Weights of a small self-supervised audio encoder (BEST-RQ).
Model: arch conformer, norm layernorm_no_bias.
Training: muon at rate 0.033, 10500 steps, batches of 64.
Rows from block 2 of a small self-supervised audio encoder (BEST-RQ), named by matrix and row number. Rows with one number belong to one neuron. Each number is 128 + 32 x the weight over its row's rms, rounded and kept within 0 to 255. All counts start at 0. Numbers have three digits each.
After each neuron's rows are labels from the 100 clips, of 14976, where the neuron reaches its largest size: "strongest on" is what is common among them. Only what is clearly more common there than usual is listed. The data: short read English sentences (LibriTTS-R). In brackets: how many of the 100.
# gate: first MLP gate (model.blocks.2.ff1.gate.weight, 512x192), inputs 0-191
# fc1: first MLP up (model.blocks.2.ff1.fc1.weight, 512x192), inputs 0-191
# fc2: first MLP down (model.blocks.2.ff1.fc2.weight, 192x512, transposed), outputs 0-191

gate.510:169133113125141155160133144136092114125129112145146183101172110113137111135145113148098127147108133137180058089136126154137096077145137081105170111136108123175146115123104150126161104102149165156096060104164103140122189069119116104128088186081135118091120142108143127160100210151144111165170099139105170107152124086133098116051138085095115089210170084129167113138152089150107141135109125156112046190124152097100137143158150101142149108109153108163144125143132141056125088138141148123135155121165105008143103099154147172190154163119128123117104224049155056162121137118144154138
fc1.510:128169123123097128147168059114137134118164079085088102163106157089148152142123142089163131125171072125137206139134128144163185130124136145127112146125143140081152131120136137178140123118103144101148156172088149111130112127106184172136176100200084121146124140133130177122145043109161108064107112129185107115138126169151126115192141174096059129067088195076083148135103195136160104138169127130135203039126120131123105123112116102146071148156149137122157107083145091132115124126096135157089120094093171178100171164109118102086135106133072134060152085148140146128181088170084087160
fc2.510:055125141110164180139165138162147134177104137156156127115110132091186132105093130069142113110149097077082136139153117163081146109134188119172106147107128112082125113152107198123182116091152152133159100157084145107165130049160126069097134139185121112127195158099148118164143117134129093163053136124096087121153084182105048104161108117175091150121084116120126140120120150111136121126089149108186122132188134191170142085154077096129046145092122136176117136118092124107094156183095160125131125123120109128136187107131198110089071135152118104063079115182160153137118173123092138117
strongest on: voice: female (87)

gate.399:138100096118127183172142155083075142133103125103127178159166162121102136077149138058097121155134122107105127112158131153087103155120149058116137136157144135072175163140096125098170134112162083124122185124126174100147164113130135099153154108187119127144143117030050131210164127123175163125145137139163161128112158168120143136158127083097146179123145088105163091158112124140141164143149050131104143126103090104117161106158077109124162123115189065112124101169197125105136089137142117179047080119082099123164183108073088132173155125144132152127174122115127056127135114068183123148
fc1.399:153073105151128171146119172109121146160094176144099151164127144141091082079126141069104116173141107097092131092177098143134071139122133082098129133208167114105185150141121105077157173134171090151097163107164153070122183112139127106142151110177081119147116148012057094189166132143158120107131132162167150128135162168117134084130142108120115139156155119118132068137109115134190179131121081158119133105079096142145136114151103085110164134104180105112135100115175112106136089123138132144087086092114146142192121099074092146163165137157131129140167130133134083082170146035192134171
fc2.399:130102119175137140123073154157099160142124181112098089088087156094126160150131102094134109189121157122149145201134075127186075116109117144148135125108184092083135100133136049110159126106221089099142140102162152110132143145145163108152144161121141065148127131106154151155172113156114136077145117150119132154202145165104143167133117125182113150152091103148115110127098082068112184128108058153098126166118099085133139090091096121082092106129209107145151096073112084125135136213131148135074159189128177155141113099149108202160087122105122165128180136111114073094125076116137100152
strongest on: voice: female (100)

gate.181:100111141156108136136136159151105110159088126130197225106103110128092173120071151174174164144158108134181168170117080157128129105119155102085148109166110146142123144163128125114088131200081108133079183069110086085088150173140128109065205089129174173150125146145158128124179143107114155127096101187162145114092129103104115131125142150130099121122080093103121072098101121138164118102125130134096078155118150097153136196169113098152162130095165219139179090131121120096131090206159142159099082117133148141081064145087058128108118134121137104129123064088140145176128099118103146142
fc1.181:109098125149120114165158147147108114143088118107199217108064137104121172131099147172192162165162134147174168147100088177155116090124153131088158111150105137120116154174112111139099131180088113116082187057080070083101148145131145106063215119151178162143118122145165142096161152091131166124123123185137106113093092077128101142150131135158122138161090114095086060113118112165174127065144125120080107164124155101186124182166096076169149145101186193146161094132122139123137089186148112140079094138128121128092090130102095151133109142122110116137122090072124156147077090154099133104
fc2.181:083125158118182086124181129172130121087071162105134134156086130158149164149153149107083134111076139077144149114142082157099120045136142157131169089103145114145096102176145159055175140164107143096135122085177129127084135148080134138114160151128185183175076121096150115065135168148126096152094093121120088099169126121146124189129061168117168159109116153130139117174111161179121114124166148165106165131102118086104133116155170077152135147111158123107170149124142135127146100203105112163148141143048118176149128091203132134111100084138133089148139095090082165189160086115134052085
strongest on: the word "said" (26)

gate.77:141180166122063178067120145134153160095110160162106110174109076127111079065100172169190125167120099122126100129128127089123105103110066081141144139165142134198093143130148158113062154079157123136150089147139111148120167097158090069157103078171106086137102100143206138114083115122149090120140113144130161148157077071115122087143156151095112153181084131099130122141129090119133098109167142203142080125113171104169106166147208142072160085126112089113137150180146094055107155091135141139172146095120145140130135169160123133122145101107114067175156120118100150096138176105165069101
fc1.77:166161144096080125120106113073100102103109174132133138108116166115152109102075146194156140137152142106137102127122138141160130101097091107110129131159161153145094108095078124156100182076223131098173073122153104113128134119206148065192115128160054056098127161228137125117171101112173153111168089107170151201114163116057153120163133125114066134137115172152124147149168132148114067139129130125189119137135107129177154193137140158113140129130103114092142143087106122077108129157066185114134121111101167129127124125161108089150125147091169144106122075102115117116122060112109134062
fc2.77:068118133127118128094102138125113071116090098114089131158114111171128152165126145202105102164178161114120087126134080110136101161096123088093101098071097189117125169162091085110059155160161144122123099154117067153078115161141115141128104130150131098150071122188134108156137110112169168160157190182138128095109148109076103157140078166101147062105099083112139114104092106046080131173158122202103140140089092105163114105184170181119154130104075084146149130156092101106112109113078162131085129110113155175142136094153160120138127098082164085113092060138140120080178150146122163169
strongest on: voice: male (83)

gate.375:130119104099113167099185122138131127132143112117156098101141109153115063140166099103122154216083168114158169087093101128189194092079086080081117090130145117085063133109181126083093101150083136116101134070149139153174120149164120089137148132096142123154154164108130163071126075174143179103111077113169110087188158155124116150139159104113160090133079158133154127113159161189129118144100178108141094188111053101167121178176121108125111169081083116157127136167153090117153118157135118137168144095130129154085142140201124118163111146152107147047099076114116168113130156103140185100
fc1.375:143123138101109169093200141160132090156136104122168080130151140127092071141158084132137172178112156099155161073081100140184213086061095114119130085131147115101112127123175115106074114142082112098092149082174152154183128151156134091135132124123161123140147149096137154071131064170147190105113065113163096074209151133125106171156143141135170100142092162113123118123146172161138092145094155134137086186102047090181108173184151099135106150107108096158131152127164085133175115152129134146111147106129108147098147121203146124135094134134112127052099095123118166110105142114117177064
fc2.375:075158111071170155129175073131181112140144148099145147141105112195114116152049134102120143182111128111107145165095135121173127125075098142166103083074078100093120132144136065028175161134096147104108152128138170150160074091116091150173125133135132135150139139137144171117137079105108211139063134083150110089175150188103134171149105170151137112120160133124128093134163183154162136130123144080084131134106115154094076128152138093171148130113111160151086153134140070144096078148071127110125134164171109099128116171090147149091196085150122093173095129095149110157105216118115160123
strongest on: voice: male (97)

gate.78:121183129133145187105041167133114148118087151159154090149143095064144113079105119128120140180112137136116088147119083179100057077088141152098136134158138140097136153210144141125096086160133138090061109077108094083187168046087147145131120167126126114162176151094196185115145119170122137128122145117128180149100140098102134117087136105121125126099115122057186094179082158110151142160126125097094106104144123092144098141156114160141098147127113121124132048107151126148122174166205119101144166148210125092163146183117116136159159151112181102133152092104141166089100133127178127123
fc1.78:111168112151156188103039135117113162156137158145155117166150120085130135106115125146120116178131133144114065105134099190106097122078107132107107148161136178092094164164131146149120106130103131114058100098095069120165170095104145136080161134118117120190157191067161150128140150182133139109148141102140190148120132079131129136109142152091122148103115122064211087174059131117120173118133113133100086130121108125163108130128143125188092135065098141147142047096147121116111164177212089072153138130231136097159140176113103146135128130116164110100123120076124164103103185120169089126
fc2.78:110195136077135102107087111026135108176109058118140132143062119130189141123159153200066131141105154078124149145160135148145163107126111175070193198152061116132092071175165107162144137072117113120092121154157114132127166138148091109120120214104138156178106122086154126123144176142127142133160195142051166177118167107128116150146113113070108145097101118119128114174158075113103146135113162085097141154098150183117099118101119093112134095110126134094125074170130086172101095178139135128166108140148192143117121161160163123137118138099121094157120170163091175129114098109121118131
strongest on: voice: male (78)

gate.223:136079081190176123106112122119128076146161134135147096151136123128177107112153157141181123094110188105149111114145154158111130055093131154184109116140100131177141216116089179047121150122120130117135158133108090082104129144112145096165081099140112125114111144141100148183101109136118047159132092139075129122116106126111095135066122145181125146127081106111101147126170126138185138118108127113173075123147143114164123126164151114114126118154192084116228070096128073151160191112125134141156130069089134109065125065166130099110139048099160176124175104125105131118098168164101084082
fc1.223:185125115172155128119115165123081106150161182162142167031162056111159151098063188159128132100111103109112175124187136167044160112083150126145096133127141165146115144095118088110126160115105177114188127151104107117161107091182131092196124129072213150136140121183147117115166111067101103143102115127127128132092120140105055085146183101120095105108074106173083153104109121157143143143130098095127090128165149133123145140110090156051109084200138111117174112132179117156127128147129153114132135115118091093083129154164125116169154093138146148149092103101093124106148183164132093072
fc2.223:175109102042151119113139102108135095136111143139124184149163049186167116112091111162147130109095097213153102095151124065174187092116161148140140126095166122160132119114083118145109172107075137155154150123180119148171147104166096129056107143110117160147176099178159137130106113132139134174134141115126110069112194151108109084098116111145147180131080094096154105101113076129168152108075076148093125163095099154137077128162127105082107133160083141140157159114094096081162164063116080152140140078107093135075106160122077092176163133138169072110086135088106167135158122107135158176
strongest on: voice: male (72)

gate.340:103139171130096162135105190121140097159127131143121109123134145048160137128087185120110123134170167130096127155093052108110122166136138162123148141145159122108141144110120090108182109174128149054128165127156153210138176107087097139129102115155121122097128093121099159147142143145154152121154121124064101201190084058137097184196059069182109101090138106154104130096143107144175135088171107119176158095155121136153079089185175163119116148163151189149095146127098124143081148115118121060125122097094154097129133137136061107143096072104082170194140129109178088123136102148129096108
fc1.340:176119067099148126136152052161113157096152102112155163165068125199097149158192114150127135122074122131152120107146161158121116140118138096143144103150103162181119116138147165114054157083103092164111078074091092067083085135132173134113172122109126133216140184139117101087148142101090092100132188135142091095082143186157171129096216187108134168143104153118160124145094167126108110184116141141142130140101117140089141147079112123136126106092099116136163101128150095094136108119170142213121151136179130149120133141155166117083166176157172104096075096082068152085140148109140134148
fc2.340:207169059134147106087169154141143132148127131199128178123072100099218156200163081122052096120113116135171132124112111108151068117154161132126127138110088114099157190170172162125084103080139082163122156059142153079116160080089111139090128155130144147147115082145121174123153164150103196111114066115105153140144123167082116113113139163162106072163171184123176098120130116115116119069121104080119177122135191133156123071113113153143103125112182149116125181162150106117162108120121139180134178096165087153144128163122131144108080161116110146090102123132103126083140092131178142127
strongest on: the word "and" (26)

gate.70:140098094098176132138120148107048118129131130119088115132134154167019126136167088112125103146142155138160098202125073175186169111112133154118162120166167117113153169069116119100132134126160133136125133073162137152163046115109097123077096142140100141129176125141080175139155134143119123145146185150102120119126170110140089171168137120119087094094119087139133177125137174116190104149131192047118141126145163100097068121128116095171151142177133121121194109093180154069138115134136147137160082109141173097092158155094084112150104133153108137130088124074053116120122179189069091142
fc1.70:123127136128070242121118096114112153158139166124137131097117111081181100124141119143152108116131061117133143100137162130074092131132100198110122127125132116131132130217157086103135120147085112125068127151100139141150144090174150102086191155177130174188143127125153085087110075102112170209124035157166104143154150115101164077096087107083184120114134135122135122163111148095111153100168142179143071098139109066085115190127134131111085142133167081091136102139164098125125105169095144162113159186082106156141131114157156164152131070121150123183120117139133092150112133088166184102
fc2.70:122142103106108132087045108136135135161136120136121104190120153127122145113119113118173070110110082192100117123136128119121159112148090059119196149145083101079084116199196117146135102150159123154104122169110170116149190107180111115125152070102115183121071127116117100174105111166086151138108106139117121111145158165082104141108134106087122122095112128103110178179124123131111100129091177134105097143121141143064143190111200097114107137158109126056179132138140200156107111188091142105114180163053109191180183170161201123136080128088126144169111141095149117140114124133160151093
strongest on: the word "and" (26)

gate.344:144147157143153117153130136123096077172096165163130113136140078105118136145131134106115118147157184126140160101089170222141044064140111113093133181133078155184197097173121093156132128107134098175085148088176101133156082125085095088166145140063131101126111063100204116100161098170147090191161095075083178150129104146143140135107147117136128090112106092132142086117102134157101096130100086102114159135168140109138130133134153121101106153156111143181115145083107186181136179118101168162126039167123099103142169124116124167123133182126132083158069188121118155086125144121123080115
fc1.344:154156153139152096167115122133092066192118138203118095135131093111118144128126146126154161175163172141135140083071186189142073045105129114102107179159089169178204137139102105142131137123148082175124128139153116110138083135118080099159137135089137127159135071060186106089167117121156111216149115084064146134131089147150107096105128122076090095126084092139138113144105106156108116115112115111117162126196153144149112186135098138132131141142136140160126121093085169145136175117105161171155061153142087077102150094091110157139106203113129070174071188147105132092153121123113125132
fc2.344:130161107119150079096156107106049099170161134124143150103195057080135147096116092165087135111166158195099141119126142117073107073119058128139123118153085162149171154176141149131151105121172140087114177128089081166094130124166133119168206167030113146138101069118158134071156069134092121096145106162117116099129131111155106142139169124158089056108168134136187147099121152151127150133098126093150144113163132086164112135155137184087143148130138128139176114119123094167178106098185153149110105128168121026156091167172112167082162115132093101138139095113136135126151161118129111138
strongest on: the word "was" (25)

gate.21:207184111127096090155122148138082074123126197126102176135134083157118197107108096162139052195016074130104144112086143132191116102125124118141128119065152115164133101121108124076133114175092109155108155089155150075209141139188139096095139132094119143066125129111125174133179104149081116127123067147135122077093121079135070114125133135131154131123137060170161150092122135133123121162115131113155128138144116148114094145132123091158168074124120125174115106201139093096186172146094123129119061149127100123139117172126112119067105146148141170101141105141117173119122097164083111144
fc1.21:096112169121148127114166095157150162112145053155149129113103123097106091157124188070134176115193185083148099102195138122113136203107132128103095146141094067079137115113085126146082149150098189138125110148127143137081105172134077126120107116199079119116150102143123055128120122102108142138065122151194142141155112158142143109174159136127149108082111194165118130136165106143176142142139108106045120150130134161152122134134088147068099162139130129117175137082136153155063120102229160106146158090089162137100116123162143059118123116120068107147093078112127104153163153164191122154
fc2.21:093183166131204133163118088116098102100127114131143144088126139075195192138184052155156137220136128160174137183071151120053150090131145121160062088087075139141104140131133110168127102133099166172132121163145150124084142115120173132168090157113119051105099157144090099154153127113161169160142105136106160091145171178074148090097090133148089116155102180136150128136126097151148129114047120081146182120147164177117179130071133120109166105128112138095121082150162122140113139082148175104178077089131144119105132115152122156169140134156127132107090130100127189187112140102120141125
strongest on: voice: female (82)

gate.11:168135111099139140116114134067113118148163168158114125102120125084083135135137172109145063181135122171130125168158153144170126163148065145119094085097109127181120117186085107137117105147146234162077144062159117146147116111091080107175086058119110104134162125152156108136147110088124168091108127074090083123082137081143106103105110151114162068123131157117089120091128115145179110155115152173168148139141136191047097171151146098130097111138152155140176106121144188174184131135147111133087114144130142118102123198171145080155098111083083141159122156063163088139094179085177128101
fc1.11:085124082172099155128181118149140132089076117090129122144141153181137104125122108130096152124107116084111126114116120094059151125131163104145152162163129160114132142023165174144176182125115038115165121155112180118059133092135167127105179213143132137117077148124114097104088136122117057180167129132132208101183110193124159138136192112149108125102104081129155125172150123125116138110128083082086121144130118102138139093109109142089174143142115143138078127131097085104116102157108131126168093152119107187183139086079107157095150150146166162109109103212123185151134108183100095141
fc2.11:125153057121114156189110170166140154129120105107159196149156121128111119093168092132138135123164147079086143128106102096178133055123126124125058167140105210125110106083144103119192141167107157103118086115159197135111135101167137171076148166131119157127131095110162093094077112079143068153158083047112123084132110128124119176159121086128066152132136102152048125150133147093121130148146121149133197144138128096093159144104092133152105164169158140069115144063174122161127091135113088128167089112182134147124073161099122106110117108164175158113140196162132101140128121194155181144
strongest on: voice: male (95)

gate.434:182148141087141091116097122085102164074166139172106162094099125105125152091172144062165097113099131190158140127134132178105105126137059153127101103111160043164134114166136121161108101038128127101138127165163111150180160140133101147148104083154123130181155158107126125152138088102169201076206037065073099107175135120120168132097145133126130168096140170137130101087144102173199156115145139105158086141137160083124115118189097166125121108122149171123137083167147165097133143119118115111106127182141196094110114079117201119114103119114165146139139096099182102102141138133135124127
fc1.434:168158140112076081150103135056088154143219181185132088117184125112156098098157124112086132128140167146158122124143092134134088062109099169151138088086163112153137136169126100122163088124116157078162155152168109187180196145106054166128089111156179129163131143154143130138116137122102162065146162119101070163134105083127100113134112154105145054104114143191125108118174114124113168107104163144154150166094115087094121087141125153155095117087127178124138158134135167134128153178165114094086075172072136105138130133132196119125139113137088083089145108109168049171101155100162092118
fc2.434:168067145176111061097107139102133105124107168121092110143105068142128115133127143150114129104113117165149088149119160110087127152133129193138180099086141104133101175153128140103095188125145146117115122172113130182141097090053162125158130057097149085118082106121166161134148197116084154101142174188098128122121102116127144102147144217109138161147164163120155095096153141141164077168090186164155089109071100114145131151154134155098154098154116093105178116181107101095144150126217203175057128143090121174077129077089116101142150087165086065115124147125128118114092140102140104130
strongest on: voice: male (92)

gate.224:135110116215092162131057145165085010121124181119104146157099097101150159119120172190121144184104167118154108138194119177155079129136169096147155141113136171099114154152088145166142113163153106083151148144174081113139162126147108147085128100171152087129126088121135100086133191109084152068128099122112103130090109151066139161154213112122087143186083076103106111212168116124143135160113121180116079116146206116113121102110125102091091132130177125097111161193132135083131115141174152141139120125087133133117133104119140089148143090106154148091117114073121126153128132107148093158
fc1.224:145072138189118121151059098174107037097134166110110086162146151075152152138108190182108155195080182154166122154151111139183118122130160114180166154112142178113116145146077131112142084135132092092139132160152075103138149169147107129106140112188164128134121088111117131109118189116073133060162129104110143092136089139063140154124205129134076133206101123098146140216137138118139149122150123158100090115140195124139119102089122119098097138121167133076086158163116163062103127164157141141095125150121128133114137107140115100109148079106178191085109155066133107158135132093150095150
fc2.224:066133103142137157161084169151088116093149139139171092173187120129102120138065087137118209129105173104121168153156078162157165122087140162123115072120088080132112185072129152063118085101101062142158135100146072106098124106178144121104163157173157083164161105145125061095151154124156134138109159155163153120121131105092138121101133083130085104161152083055172114158154075125125130155087102211114138087171097097160097130136149130116183115175148165067130103140172198073104065123136141141131158135164145139118145091172159149112113146115130146104170149067143147128111120115089126108
strongest on: voice: female (86)

gate.255:128080142190148121079109120057120094093147132072156110113095150139095152077101138125145133132119106146138160172113163161106152203085113148079164092122153110162088105137069105130129122188137136143183165134107159129127162096156142102190152146091122159062081095196108200163126127145127092142116177140175157101126153150096115107079152133072122114093111164120153081111120085168170162129168045159147118147110142150136086126162139071132141155103127128123179158111155107116135093095141095194118101080138081147130144139092092191164150048146149177089091175109111150090101189146125114121
fc1.255:110190103110075135152138064177096109193097104210084176104199137163085071163155118102117162141081104103107112119129180099160113085113101087114134143100091105133133143093155083117161080090128136154085096176095098122162104142123148154106137165131123110162168164088177087107148125171082157102100121083153181105145141120182136145165129133160129113118152140090117165112105165134141083148139153125083163158099088093133173156078102141190125125150124171124118130151102132161090129078132184125157111169101152171121135107173111125171110217063112109134112116111105116192179084058147114118
fc2.255:145146129133062137087151079136062146138143085107085139075059116143131085095127109091178140112078159138104135103096170114132095181146091105164085104148114142087153151163103175160203108171209128136143100142121193163147144062121144138130153184155147100107208164112156151152149065118124147098053148120099101124148138165071124158085109150112106144140161175160089167130112164117133124122144148093108169119099122047126144107047114117139139176061144139104150130140140126124099089165120128131126150127101115101092170166155166101163196148178098147100110084117115128164101116119167151175
strongest on: the word "he" (28)

gate.268:208100139140091095132179158118124108093139109129161134104155097180100085110105105145138092128109115158174102158093148136140136101130146112089074089191139095166153123086159115099132084102166110123148138087108109124181121138133107085163130078102121101120150117193165116155100117160095158101113117087148086155115142125093137194113117103138086135141097099169153151136135165166145184095160212132118134137137184114110139065142196133197140126155124129166150130207107125179131143129124141142165121086185144115152092031101081082041182121142087141088107160164146044115112111106101140138
fc1.268:070129155133138131127103122133134146154089162113092141140099169099130166116120154140122176096153119111090164114172102133122106149114111158158160172080148167129092117153131142146131172160107115127116087195159135161056160118120115132049113160160148200138117125107062122089159120087174105145119174181097128099111142125147141081136132126114177094123159167057089104127135100100101080139101057129114127120118101161143115187123083140050135116116144143057098140022172148100103130149130113141080112165100135158087179166149193131211094161110158097159159096135109212122144156168149116131
fc2.268:056123124153168151106069108134147123124103205143102094121127139070130215118114177092156167071195140125085159141128111080133217116177108137151114077120128098124118120187136126114097189153123161119123116152124105124152177079118115139136131151111162165139103115114101104149080150120144101147104134152178162129117083103162149145075062135108129138065103110131122111168111120131088155116142174112166137145166106155106135095128184085144082119086112155081156136075155103195133123171142191124094116095125150131172167194163192136127143159067152120140129117065090113133120081123136047096
strongest on: voice: female (91)

gate.157:093157097184131144096103127131132122136084123124095047096144109096135100103112154108145120123116135089125112135092110158178137054148095137115144154142183207141062135153113100101145147146134170093138109101175114164065150123091145125104081175142099093116151145164130154188103087139082157151122070085108207165088114145118156127157120133124175117099101151085171093140155082088120160085133153109161143136122178206176117118113101104122095173097081138148124115153096101135190149146155175152115109114122165102165210096121134225133147177098145174113070090109108165164123084111139101103
fc1.157:095111091198083112119074101161127139169124155130126078149176090094148100079115142083142121141132152105111103138137104145157115065135090103110137167151151207150082109120095122091133142155130162120113100135167132083066147138097149137127102161114100093130147155155117142175105096132072144086106087080117245163089155167114174128135128125129146116122127172102194085115156062093146154120156149099151130131145163184152108102155124138145082170089122127148160123137127091098164130095176134179103135099120165120144216142103156255113166143094171134101077110111129159147126094129149106090
fc2.157:141119093089117095081098166098174130145114123118146158143123152112190160146149117158166145125136163090063147055123165081169145041080120142129184131128135187106200162114124150126094106165122138136206149125093092150191173150096098161102091174169069102125115090133090148141099112118152110098164143148121110123110126117109205146102116140096134148125090124074152195159143062092075090111178160128137131128093123112143078095132105099116092192115122055120092085183123120074130127124131115154156141135144131145194189144158148152147199157091147113098141120154103087172117111131091152122
strongest on: voice: female (92)